python train.py --train_examples=203450 --norm="layernorm" --hidden_act="swiglu" --head_dim=64 --parallel_block=false --num_experts=32 --expert_mlp_ratio=0.25 --patch_size=[4, 4] --beta2=0.99 --eps=1e-08 --max_grad_norm=3.0
Rows from expert 21 of block 3, named by matrix and row number. Rows with one number belong to one neuron. Each number is 500 + 50 x the weight over the matrix's rms, rounded and kept within 0 to 999. All counts start at 0. Numbers have three digits each.
# gate: expert gate (model.blocks.3.mlp.gate, 32x32x128), inputs 0-127
# up: expert up (model.blocks.3.mlp.up, 32x32x128), inputs 0-127
# down: expert down (model.blocks.3.mlp.down, 32x128x32, transposed), outputs 0-127
gate.0:517436476492440541580483519544439509525436484541516524541502552603540598419428482543512531524483618539528436541392440484441489565493553555471448535553519495479379556535588446539525490526492431544476454476424471478484532506411482562538458446476512507495502486396533509459400514515524375498470560551396465487511493597471474508452580476549554494527505471560477485450474482596489525502556
up.0:494464484507515526526519462502390584490531514490515517608429593633474558479459468613521472521568531508477477509469489471493548556554544558494520484556515413497497515482470520416447447561465475547446514519477469511446462463420411506507475498453562505494430471514493491486496427509485457444466542437486474523529517487525488467582524484534564470509458476593534549514446472567484562446514
down.0:581474555559556571438537480472545509541477421560534481505534562449543493516584524482517451509510471398486477524482509464482573461439473555501448560549539493506452496493452537503475483480431525533546414516490565448452425502522470589485481532493506516502514516558529506501535543552587404505463467462467559470535508475481500445488402428506462446523527424529487510528385590575488493469471
gate.1:447484563478394528483599514464524587511500440558538517493538574565518507441537513499576522527531444497490474608422470542542476534461553552541444479485499506526477494433566552543430494489467545565599494454558498518564560478458527481484425430446569538446449558484464474587493549536571509548485468564471459412398527537483464517502525369479483488507449543548476475473489459554487503458454
up.1:451475516496507612499596542515501491478519561561508492497548570505445533489477462520497539441491389481543566497591531490460558507541472552526491418461583494507396501480490497489420472464456476627461556446491435457590508501471514487520504408415506467530453552476562469543500633571438526492576502491447502415423476464339445396443519428516575524532466499596554526491482526511510576380494
down.1:550442464499539459497547510502453614484499482478627466584435488547488455466452477526559436478453419479458454431435435646402502426576533541493528516470495529547492564485543487506438492449450557487493473527494463521467487565465494571578602468428560479468419483443496518525613477422486467590570550464520560494494494565533523573537469409548505460511566427589495493522500472456462514557431
gate.2:445550496474520492482617478540513463485557544575417515537485456494480426456464514530532468422588510441454582559468489535481488476470466487461443549485440494542518492544445499529567443502505516440529491533587515587467443554481554557503520456479515557520503381555570524476503469461477527525518447550525495530539504530567573463473487468472471509443507404448505533468497500613554502507453
up.2:531532472451513455503491579463517498631466439466475453408462483553487557504454537439487496498534511530494473493539450450553482452530515486501500551405491529570620542557544566473433539462538492522542455515512465529446407480544576549441433524451473560527408528567518569461576485573430520526534560451425507553473480578507463530519451546521428461529501448506570564429497405479487541530477
down.2:472484483386520507558523532564474479451490543564598511528546459499451508456500455470513603491510546654525521548517465522441482459437584525454489540574537521538582461491488503471439493411476541534491586553507512467494545495502478471512519568447390542512428465500500526540552512498520492509560532562503445496463560530515503492484496419450449387454535497484520564518459484466531476535451
gate.3:448545565477492525470440463453422523589443517502444478572522503555486525513523525547521471511518465539486497509507486538464522477450481516597481557557567488542529491476534500524459450516531504496476462474569484504546476497486487506509539564508440518438486567501504376534438456428428450564532522465448500486428551520481479514553462484497488475485482539418545504541518449504584587522523
up.3:514448455436503471435539517505532459461491479429546549451513484373502485539500490408536515451512543466493557516463520440486476513496523490522488517495479431501458506528472499534524572453492533483490515526509523531482533490573576500459466478430508538565497481469523593492447484540501503460465475609489503498485421516498531526445607511516474489490543467541444540512469527531462474479469
down.3:510456422455533521581517504491573530453576551484514547441561494539472492435505554405507432528502530457522507530475550431451465529585466485470459521546465536434452444541446524465474528478503519518511451528501508517458501510475517513519501476465435579493415443530512518465481488497481516500508442524577447530454509546443449423497473470519485492512555504551462565440486461621505522556540
gate.4:396469543386505484490605572505626515475485453540458443521491566496482432513421522487520518512630603515627505594463518562446525613464583486490410559533556477462455497488360574502610483478487498496458466541391535467476525484578513438324514415564501533479570484550487471516432522526491518499415434521490474551522377502571558458500623402364502499546467532411506499577481550534521414437586
up.4:531498485505407480531459491420591563566547479503494428523556453567397453504583439464473525447555511537498564559526458431625438447466502462399527498504568434585541556518466525530546588454460438471502376494493520508445387565501566619496584562532500526401486602514517535483593519513483399600457446445513553417585434607522559590497517457500501417624498420416535382551499510428509524457577
down.4:515479489508454495525502519506601547500500582498593465462556568527438523546460556566553513501479579559589485444435389543515567506508451508504439433443479457494565492601370410599481476395495517551479510477426495404496471499574567564451508483537452561521427583497377525539627558597587598416534476446537574483528392495535465515512561479446429476569450483419465469476422391579519386594534
gate.5:542528488459440461491446503507471558480461500539472504560492487550543529474495421445517534549401566379460470497455573509512467430448611520465513463622452491511503554543493439484393536449416501481448503523502388487486558598449467552512467428495455464513526527398490504472367503427483532458558559595513496526390538587461530565399528431608572486433487531549492491529481559398520499612545
up.5:444433454534493537514536452458531580485526504567490508438484581515506473554495588594432496480565451614583522446553401598427587514488463479514476562455545527542452524441530459487505469527534418514529531519493586543571470459547527437548457493469460478469423531520409501493581523459514484509483484447581431464575544453433393478615482489411471531480556492463459488449487489573487506407479
down.5:493501401411616514513546493518470493506493533512619423536554522456478550459440555449489543454499463527493588488549479470482485485437503489560485373483520469533400459594489452509488508507458486545427572510444460488481487530370432503467432502421452461458515416527443534514448543455443486523483515478503517453447442584525505525476531399395513386507519439623464580453475438422619545387473
gate.6:380538514577513481510524457430462555505598525481471444535491556522517489416515513485523468441568551495396425560571507481476465444464570437497498498476501434592516414494459552549507449389539511413493511479535485485466513474423524442467470554483528588613518462514513426581522551566515579589560383523497575495442391506511618482486496487473483523592441513608572507547463545534437567526522
up.6:562542462566485535551483575489365482545520479535416515390494597538472509533565618509577507522518524543486478509504326621434559512444425585536448609488528529477419455497508504519466525518537525542502519412464495470545466424461515503460471490535550524477534501540542565526520516503386510547369540463413501453568494420496551478439607465416461508562470566445509540399496370561521558475482
down.6:426526512454483577590511612543570452488485485511495495461550483554462548527609459519517534496456529476553557467562513552517569454458451568508413412533453563396458457455441520547497502501459538582462551330485393455473505450571484515502516411470448424397486583550548489427619584515503558474467500478463425498478442490506474425506555450429523626600501559561540440450454463502442521439513
gate.7:501477487535444459511583423590476470512528534541500565525522398559473455463485493510476441431498452442457484599411573436513535513420514494407450519416431486536472535531542487521503521474527525498457462525595568527461445494462590494536521536522404527511481500472510508578469488417475487493472418498501476577545540582502510520496496583555486495443522596468419484455558542605511512504462
up.7:511429581569496504503537420501529647544522482477517513467443496435509462447473493427515516511523468578516498488564478468559570492486519499536485506407511485544570479477520455528469509466480460469553439556451479517472510493510504491540533539568508525484498439448544429477499576487493510545604491470587556408539427536492487564543521567519481456461446576456500477451422557512523381459484
down.7:410588425485553546535508392616553535452492542575531498451540473440412490548511490464510518429429499457447571533569419513523515540531434452482540453512491555424445446501584470473408483508425489461551567508540527452519442527548562423457501557488524580568512503500534608543512435503461553437435457538506485425515392412539542401529502522437461575476498546528501520401434479483519435450477
gate.8:484530446613484542562543560466490556518493494540590620482522576497397514513477479585438516483466493466556494483426504498509498497442489526569439577427518509510492435426465560528542502537541524593528533441458449391549492420436464494540523459462464545423474511509515473447505557549625535555525456494582528434574495393407481442521453542465460506512492441512479488532514478554508473488399
up.8:573507508435507443478463490528527454505545492445466514498483436525589517524519525435465556517501477490458478543502529468483524551495535431473494467501455519528475511567439514540417519435459481512480464513530534526451568514596529483423464558545488436521524500490482509537453535465567536436480572529520529546455488514472506590486587414539454492448542584486476518465479572406514436521486
down.8:434472458497466427527451527523497517515529567425522554499483524554477541456481483536418543468533449549524506516525544479468487478503501543515497458510519495519438488567534579485431418462507443535491452495518533470546506485411436468535520580531460487526550501526404457549449494447490644535495512431524436434504542467495465522457540488435536440442478517449548491510593520484494495522550
gate.9:476540520551513464541493438511504435492589428425493451512466478533458519475516498451536462438496556445501496559604469481486488481445487388421485459500390502477579501541523511513572544516523531430506471533546508512451504509598541475482500509488480533506514466478487482511563438479509508473569475524511539535519458533556622553502412550539465508502472587492517529519523482428547459592449
up.9:474534540378554541522617576507515427531512497548525493540518564468444451461447464445533492519560564494433538551548501596571535457498488527510442540461467474544468436380470516510503516535482522539441459467503510468489524502470547463506457495430511517450512463545542488514496534434422539575411444531481522530440526566541537475445474488508563526532467548556418483460540561548528466492560
down.9:461496503502530425486491418542423480470534533501515537581496561566424516452475557524461550489495553544504451413422541501481495521484447493496470445514555558505494437548547502472494552523425449485491474564456494502533576448529465517625472458493432513572484484477499587416502480457481476474463463521549414535447526511512477598543514458507525531502529589578446526524508501513498537536542
gate.10:460432457476479471529571457522475523592477488534502518418503469588540474492447417458489555493503476638500503625478423452500550510483519489529475553431443538564563560503473544498452473471499389458550473603461480504483477553506515536434528566450417479544588467523528578494482487458520451535503527531566507515472497583480546612629523526497390443508514548454464426437454448560514557534478
up.10:495488462461572457536550510520496471546506470536495487388484484522459467519501437534547504448543421562460481601546463443513560538493507563559524565481525464570562533488571514516471417488466471486485463597463537537429432488510532507463618525444504505500532463538528498556501522456516414583487514442498507560501475553543498578615453602519430460463566534489452419436468454569480561420488
down.10:608497543404569545510499560544585512423548506540472532435514474474463565495592537452542485434525475480493569569530554499536526502564425528452526459564483491497511469512504553457478515479493556555501487454483584423449487486465506502444586518566588466496560404591515567400548527445472464486501513434487434483506416572527585472468450512530459529425506466475467558507404493527508478376542
gate.11:598510502521451534446507547455520559537500481433517504460523514494497486516542485482476479459511526526446460504371463431515439450451534470470471501472476451549483477593583526530429530502584534495462416607511522493479479551476579604539538455522476526444545459512501539581420422442583481576564528539564543551498522505529516494479428517489459447431439529575453403476482449506472493590439
up.11:582502493440409498526429526406524521618526415538536521448512547486502547492579408461541587531399507495535464599419550486522476493440565527517498561519512457561474515417497464592480472509506538525526466563455494487526578533430487566529540561463516453473574479492491455538361510396570387535518510555505573469514551602473471486511436442509466451455531490541479411461543456496461515561430
down.11:477433544481400607402468521494543506464525432411465523476448585512497504576523443577556493515448596377518572506477481473482515558545501489507550369574425447507518449448467552519466598510533503545535545454552431530503599523508484492484476381559538551461627531486509483483509561527573506400490440555384508388401448376410487519472516475507493599491430479463506475506544549417517575465493
gate.12:507545505425401453536547500568461543482447397512447458552549500543612455450507561558493620593488547507567482510463525478398572578514468489475551502632501543461443501380446484481515436564485464512512520471432595436578561460494454362474560477527464455490564572497497411577388489453545543504431463573512425592515655435401473433471573483477516529424495575398430544470535563595518512490470
up.12:438581556462573456535478540572555434501431542529483505559524433457622473421529631472586578547435597403444487567501438517603415516536471391540612497551456503511539441454532472606563416491424458421509456377393606507465579466464517397411573559516508551462564430582433444536460452466509550539403422552459526542457515598571566436434567561401494538459499423388424448453453615463525453505545
down.12:525421367500443487558509545469506506554548496498435472490639554498596475435546608542517490513514529432448510493417577512492540483582431450471609496513511476491377526600598439529465597551476436516509523516585488445475468559525526505505509510416599503550575453521400585376568354543482442435444485493535493570516505397563547505402511538547536591492521488555454489428506567578501516476492
gate.13:469418494539521539527630495611466497471508571513581465488531376505551501520449469458435451400449488533536532409598393507467559579459413450427477470483447628480485411634620392581427543518552508515552458492604427495456517459517502545496408400472390513455441539568540522509530418526525502593575571507550402544556569490577482483626485525441461487489435640478467580421510474523562417524484
up.13:456574472521419449527499446580551497561490540588533543563559476523566569450447565570350520545449557551588421522419502459491397463593502415415490474383414599482498421499582528531557553580530474508554431481446536448427497497530530469418486490524539625545425563446354506507526509516495578588504430542499467568525562481516471518573510505429476576556401501485424398485526474580430532555517
down.13:488493418490566490559568528417527487508460599655609526525552444606494478521480521537439469390588531649497505432543515470481485464491539450445380590401464608542574482461493452505508471511515483461520549434486479431484408475544530475465500584484369516547444493559523543618648494510499569564570538524595624536414556418503563469583496513439447514526614468530512428513585430438546455597503
gate.14:501608513546486485564523532501557440523480464531378499473531509466438454513494512484541423488485519471517498544498531489548475443481507514532427516452422546465497444539499574531445497450557512470527463488490504516476419447458579514504536402438512556547455543557535450520471522541461569527508506498467517557495430504531529493426511547513490508546536536522533516474464444556522528516539
up.14:535455469510466460526472473440472487510430560492579561493544549548558440430489493531541533488460507517559484463450630461480459549526480503530477457509572602460546533484569507465473484503447541563484539537514520458544484538551391447612476456506497496452438544482483489484408537541572468391473563593487398483485513479475381476505413538507469485475581506449486493548569471429467505531397
down.14:561479514498530489523556538526554503511494470426449462475444488437521527585528538524547476552544460457491479567479451527548479464500569531543534474468421403554530544529500538498478458537474504434457460525567522585457504569477549530484462472532574484480534588502552499485474448542514467500510581510607611550511467579444504538482483482587536447434491495491475501431459474433500490454511
gate.15:397544560487485520433591596658539443515369459515447437432509491476543402450452497582455576578568572420473596573387440573510583673555511482505551501601590602410477533428485501584547526555452448554423349540445517448498565550546547482381456429557476510417490551506485438589485408500480432417339547451476490582459617572671404515550565505468482465372547576375465455414382513467557353485521
up.15:426515440380506466387504551378476557528491501424438423602426622518390649522508460506415545509544569557436529468454506459498416410454524463579470443618553334612593484570351534419569437423371536413484604549410490536504437566556537507539559511440515469528658422563544437528418447550627503545568477508530621400517339610427604443577554490438528540584411459605532541678559565557500513506636
down.15:439484551498407479480517543624626370413470412529534409490437451471346387548541483554495427468386432560469625630630352646492519452567433483361511349437432488465566464491471468528451542675610374452459424438602475418445554632555529586337554444571516435299530549528368557610589541432482487609445401449499500458560500459536559473562362398453510454494412562384511390477558463451564506407460
gate.16:478538495505478531452490513491579530488472605501498535515456514493494454579520500539518431539491437496562467517560521563450518519446574466478434517509471525498494527567474546436393459559516500552551498559498570497582499504494558486490433472480429453499481552491476518522435550454567566497544558485518440466546481456442465555460531493469443471489493489380426509548500478498518446525424
up.16:567520400398470546462528531526489484463460546505517510495539501490452489534574512577513546544478476491530522584499489589406549483487577493457500491507451446552485545544473454445446437435488462545526524529531484513577447631498566521492449616401488474521474483512469590536408484429435450507542448539545551554491497520415561603523581431467468513473510492441417502529535496571468533502515
down.16:324490510540556559524522558417481519517433556461511515557506479483544522501478527608494505461577455525563481526432468473427476573524469530538457576523521492510444414479521537546543549578490486464540545422449505447529532456506467408564511517569547502494530555510383428527430467551478552517481518475453491521498471477488450406511500435455481540626428491590513514553532533594541500404490
gate.17:593529581443512563499521420500557478511481357530440555505577524449455446571483571400611500451570474425450580506453548469505493527417483454535459570486518538598452493508468489477451534517422482535492457523554512476474581507503547573518513457561427511491570474483550498516555539530477468486517516556458487518483506518542516443481482445533526434458527563434516459501434511407579375469540
up.17:465447539488418450449523484473533578553497547543512520531444502481508463477462546546426500505542506544561472564437580477547528473521550457558511453445514523551561413555440614533426515450479550496501467547467476500571462481521502500452525413516476541509479557510452473478442543522538624547497467535638532495496449455512433524394493530543478472517466464510468386541538512511462531492486
down.17:523568536481434455459523572544559491514473544513537459413494465403493477516527481425507486413533524544505573579524457467484419451491524489484451463559501429562571493492410556488475486433485468535524551474579531535555406486471516567470414547490485535425477542460568551571515511528503554524485474553540498427510460555419518505488487466481473441410454510458538433491419514554435565409494
gate.18:444489466500513446504504511480459502523568524461444419578529604608541552445566467474543445466480454477459369555510462583477509488506489487493519621507503453510516533480513575542544447473470549507428519445503459504570473517456528508509402507434507515446561478474462444473518511480461541498557496477556488507502503523476529495482447471426503511570530497595504548512571467490535504518482
up.18:517533503623512472563475493465472465501455580461486515474510469467532491502534544540446409528469502494463442523485509500477451440433435541463511509463500495560612537468543505545605416542575480460476484445552418454472458500471475472597527471554486490441467495572450475508511472538556488496532480483479559522475545510512542490499440562456473468555568493467513513514523431505495443516512
down.18:531452544455411532505497543426477538466499476546455519479491411393472458502497482566448546541488531516539498470492496439525487458492510543492538513560498462509518426510502534531510521515519554544561575440424481589446543486402475510471470468500530497491587463530528505596488553494560537543489494568511433503546452517503467498477512446472500531518398503504408557530503593382438487444475
gate.19:498546518490411475539579594505521506549599558531569593444600476519551440511486567535553498442512441527504519509489470613464523530467534536408435442527431533343441557477561513534430581537608409524537389439481517475553543527504619601486413333544494618418469602513453511472467521388542500433501535560420424600495570539551543482425501379465448511442508553457378462453498446505494446454397
up.19:501472482621542540390507428499469557518578450481510419554500497525471556543416504456520456473527589490623441489596450452546491502515481457418411619495477488582542444487477550451445482491410538534530588578406487493460427456437485468434506608399486545631508509448560553438512484564427581483517488503565515429467475502477460436572546510504494496583531522561545512510527504542491432526580
down.19:412496578565421602523466471576482530507479500435543534477467497602424510531456437540463533395535386542516539517583455477455429473518492577468428528442456537512540481564580544629372516478537452545488527474493435575472548509586412590518535433496434467455475543427435442637482564563496511643547625508514485479549563506554496564518495395519481438484508524508588500509421498380515406426494
gate.20:506526409416500499467466504568485491528476485466583555484507416477502594483447457527459586511446445553526443512498457528487513597483481433485505453552434557496530528569524503433527544504525448517487514566434444516450506552549491447515565520546451547522559499450560528571530536488532474462543503506509530553519490549545453490491503555429461519448516495426471445550530538540470439534475
up.20:612516446450501519484531518460472558414463558544603543515529491534533530501424560519452504541505580536565479462498469477490473517518445448479475439538492598481551458567459532450435571548494468541496510507452505436506467473459469461522494469498463499565429516540504600495489525529513475500487525533515437494532514434452482503445529492479453496553467500468448502536498524482473481544474
down.20:530481473518489488390439464486437484478483569532561481529510492531508547490489532564491582466581523574532396432470489566511440476504479568563538590559553534467546497470533499446456516491531480557521582536459456453576527493523408466504496545453470481485490460496422460544526537518493515512505441534545356457573537503518513521486527492463465412554553497522523429578588435536515517473445
gate.21:467497446466476455453491539494524525533527494457524474485538476539452518497475508393486508508520513426515491526445549489539454519446539457555473413413565531494516470575484562387459533526475593472458513575507518447545460565548546458484443451527482554492531543437503509520461444562516575498507505545575440482513472442514526504437552464422474499497464505503566468526533490509526457609441
up.21:505500547547490529519547533513529522511476484518447468454578443408448446490455565452575482452530521552484554510465467503506502523465496528422482362447461533476507484543547560467522540540482466480460473609494503500446462559418551484563576422575459511487496541555558542496526440514522535554491487543520527476506454416493533486463493489444455471527503598490554474494432396514525436515562
down.21:508467492538491556493536459415469515545380470480444522493473465403535518427537527527590459489488518551473487507491513549520503505448517551537524577467590438510550490444484505514556471513505535573565466487541514522504527492486440488405494458554505464474524490572527500505554544501534558546482531573481454420505472402563537531485473486482450405544455418444517486502571504510499449443489
gate.22:584415521594447492444391491485460565525472440424433501501450467586562533479499574455478430503533492516451558492539443502455450506480495472508514505490478512588573498506495520431502493545583573491534466501503439587522529524497477497461524453528497568464521488474544521457493438480535559574511514515492571471505566416448558536467425550543491464494517470429553452528441474518479563520462
up.22:556501553499493502455529462496512502526522528478565515449584465483479516443474489446478540512490468443546533442430506490445497462479559497455405409456492527502570516506591471543446469463542573484522458480568474457473452508446526454478583464465510495514433560527443480553509539513445451507520485466543595552440528507487490538496494509517478520501480535484512476477531478476457513575498
down.22:536440482539528527492477472530503468492431409437428530449507487557534511496537499473520476554506571446501522609506523424541508565457475491550513514489560550532493517438441510475546499438488506514506489485519504544523479492590532374437532490451486489529551573484530530474482501550533452449443451471467475515495543464439484500441515549477517532542515476499575517516525488489480478505445
gate.23:490521504466469479576527579512571394511448449561400441484523547585561536407515465452472496555419541501474517505402473531483577581426582545542447501506478567465447496497507445584578499489468409468472438532411543508469415509501559442537417531465508408531501532566453500502534532447473458536432463475472484552563563510450507608565599535507501504539505531529441504433510500561533537480565
up.23:529511416473481509537507507483450437512583386546521459572533523586474503486488591542478488515555545494578425580409601573445554571490487511517481530455506557458426471472500460427484478443397589464465464454488449488531445472474537567499473399462490581526481514505468491495387364480525532495393440550408515576507536472495426519447547483533515591485539539470507460447597423575495527516512
down.23:525440461448510531496515437511479357418558485527497504511620494506570489493468529526515512508506573479562485591415559523441544469462414496524550586461491584474469541485518577467553496539457496589492563513573616479568460547513446491484537576455399480653444467494557474454480582511472518421481452441502402447434461407513478481492495493490505369486559514560508500575583514489515527487496
gate.24:467635624434528476563440510532494390614366557443462456454509453490537479460558609470551545534599442477389556584529557391540542537455485517521543514408489551469521527448476539504479501494447497485463437444535547546495511452538520380425468520574449547430568484532476457651598562516566496411460364465535502520474517557438544509444581493519443570402525608435454510484461497424590433410538
up.24:541478568527485401542438463527511502567467500475489571580459555534554461468322560460563597507493603526531529618476536426525522607513579390522525401544543517393502554516539515503456539573457476508408463612426579526579532505556472491374515448533455510451545499416501397571476537454459511363405485509469366562468462515445492576487620487497501536416509541448494530493443404480562434454494
down.24:589462385505462472574547409516401504446567443460473467427595422496611451433544597441445496547491441466412484476492553466404387423488522508473583494563488434491405441555601517510467558511539415450652450593662549497536542556545534508556413603436518545518525440450565562447489471562471474477589467476507509458465499448566515480463459469443447424489456503517480480459530471602427547501377
gate.25:490511439388483513518572530519437479436499507517514411489614426504467428470526513511488503459465460459508564496488508529526587457517448471489503511523467559505456547510569503461428506532485549490470529502568517449525487603506558511561472445451497426505492536470527532517491479509497563475543541500520503573537533459471510455442526513432557528471476539499537482479511538509549557476432
up.25:530473490538588482498458419561509507480527420530527578528525518508502551549408515479564527441504598536522463548606480491456582553436510538505449546447462467521490559430536388461456435477470474475511537510525488572484491442564506531506513583479459480551488518484544508449549496452480471434472530397510419466504543557518450520560499609567486506445540567523507521427462469499518491492504
down.25:471525465465570596486521472470442511462502554518521490544424515547446522518468527482478506517479494513522551508495475479532522535459449548574495484506499435562528416580473358518471571551565513545552478543507506480496511476493449504601457495564501557480423495543511435518611456497504503499427574521557466396511462516521483461488514515521474494476482527477431485482426517485548493442500
gate.26:445505494527491496502519528527515444503481497454485467527487428515463574471515465466512459445443443470486503579506541513545540442442470475452447552445492497570500508460490501527525489427503515460478479486499477480430477501477534467455536547490482558489516472538458470479493520484481458556522491491559546615537477553596512483483514527495519547575525558505527488463474475542548426506523
up.26:472464524535448581450527470537571440492475595556444462564426547556450430494484473521499492435556479545500505515521504504496598533471452525513441547473501521514437451494465508495468469398493503550506498444477528508514489470459504449483524450527468476501475484584485490568603531510527526551539457486539524533497511444470579510522534454442493529547487516513550531535457457567519462464541
down.26:456458547555510539531501425480524459499493548499479516473528534494519454497507504548491470478524505515483451489520532513503489513465510465525522417499517529492487481521443558464556505485466455499560600472455477464592489479456427434468498545485522515560550529529534515506544561504493533437456496490550538487525581394472535471479443514505504457510491500455514517515548479515518533432515
gate.27:494541523582562414550461517467530498482512591449506560467523511599494571582522484477492486504518400449504420485490496499538539507398551474381390525476457556430537588520481544426441532539563469539517464525590437442468470492495538487457449483499437507485463613432455492471520403458588445528458516478521484478486565487409479603582455499552481485441554551507520472444554502485568483580444
up.27:451551534476514463458509542513468461448482440517489478552594403483512491509457614535537510494590461511558491564455374529399594492473497509440495560537484550470454495425484591486504467530480558558487498433556575559520475494469560423569441419520416556519483506520412524545524392501559575414487453582547517547484609518468473432502493514494436453491522512424484483486499556523585521489463
down.27:494461551532526442491386495473478626498525493460506490502477544502553610478535432463492505477527491469521460574462597489476570545547528593538520540588512517530450539374484528524560543461507431512464398460500504489509537552455463505523504507484520466482399518488392488422538538524543464489517539530474559465477436556440504529460515472607478369418493473483505474530578478507466442444454
gate.28:562367546552515535479514448456503545591455498579526487491426491478505519511568408475481562475489411589498541549595430495476554500432495542537441615414519538611610495445388471488467359477493463450597489570389529538557443587548535543489607618475477455538611487455552412514477584492479422650554473495491488460604464544376476454624396558509480415439507440472475498431522537543512483558450
up.28:533408502507490484470470519456409534590473468521555413567480453484545527505544461476454555477483337631459507495597465501428564465529498607558480604460537577566527532423437509392453371497500480457555463476480505530542494518548448489533533635487457481480520416536475471575446600471537436652543494462547513525626539499391466508603424480499489435446540386527431485515523477455468516493455
down.28:615395596475534593455520558368528461556504448521481471458410515486533515544468455425433455475525454551536481520530604435546575451503511538580588506494568385532447523536495557397553506460483512533551500559474487472515480545440449531487585473479440434367456511528499495403586552463511362544585580461458490435432434529460556549452461467534541387561547402497524412538471387418535499523515
gate.29:474405478556533462411433430560520517603435531484489516545456504408569498472454477495472459464535440507518471562556536521449557612460504476486469461511450525617519552458535512423488462443446452498479453492512465569514504618467477510524569488500459478462458481475470461493472514379549432440585463474547536529459557515391484617396476508548488460422523449465544485479531546593511583473468
up.29:429542485527506446542458481477502491533530497479431458573414508503528618514454532449530515524593494502425532531502575366626521548536550481479494413427433496413474468483466561566495599414437493459468474396565454526463500387552437461422477449494514513578452535495456516530569482619454599425502489457384472489451440587480504421523633559487590571571476482540609560495467560432512518509540
down.29:558517544502451430476478547496525527485521437620513446493510456572488494516451531487531512515480463508564428464414613554458513521438513551464444478485486495484501588470489474418473489462487486468475414522592516516466539606504594553534412514524449453483456531533497468439570454480556415498547519543473484548488597550555502528486480424582443420547546492431507405495499481552449486566503
gate.30:499515432506446549600476480530545543525536539504557512508544473583414450557534419555494555570447422595495389539482484502510467533495468455442472406515551499435440553548469473376531476561544388543524513510390496417383477581477480454437610593534500448454524551541439529551497572470550472566453533436538523552522523536630508563519448415443504472509457529495559407522469454491541477508480
up.30:460558501503557463401537575462421523447429486434437457520412567417491570481480543477453499405435624438542482498472520481392606531481550552562553628518581392612554519470511478596578526459480643470420493513509529568595543428640503531584414479526487501475488469419557500459506488472491428536540429491491421514580483462471511482554571543466455524489471557548426525552575507468501538409504
down.30:387472616524470550356499615544469494419504460436500471528432519495450523460427519437502515530502503484543622423514476595527463497501553453458492517428472451484527504564558415532558524488539453477518504531520458595513511492536528520515421449540513526509491479451609453478500431468486522508499503466546523449546467553557494502560513558504598514543471542488570609568452490447444389496517
gate.31:527385540475422457516502587496505482542509395496441393447513433573455374470452511415521430567530402501427573527465402474506494522467568560468474450503446514509434576596532515525538587579546519521522348520468456591405542538534547601435487407514478520453536471449451583529518479505527526603444475524583583474526509517538541581477539454542574438555513440419540474513419588610524446489513
up.31:519598452518407521522484442468371491457508537473450553503513530521492527475578476567522544513406498397544453441451525560469476443421521513488493549485458471464608505502446436476504455544540528566492517480633495455530457532499497470564498571558484499457455573568511376487515492500546508487570511546517423541534526540507473536409405481527487478399496549494387530499627468472448521626456
down.31:410540483528584497554525370465437557474525601423429539554488483493553433459484558552488443534503443509450533455541599456570419433457472477542439501544517538489479464492580530538494507530528545490581419568435560488489468441519396442548381491585505508587494514445535483441437373491489464486504427474443464503484440393560489516545602606567517474455432450427534526456532562513482474451500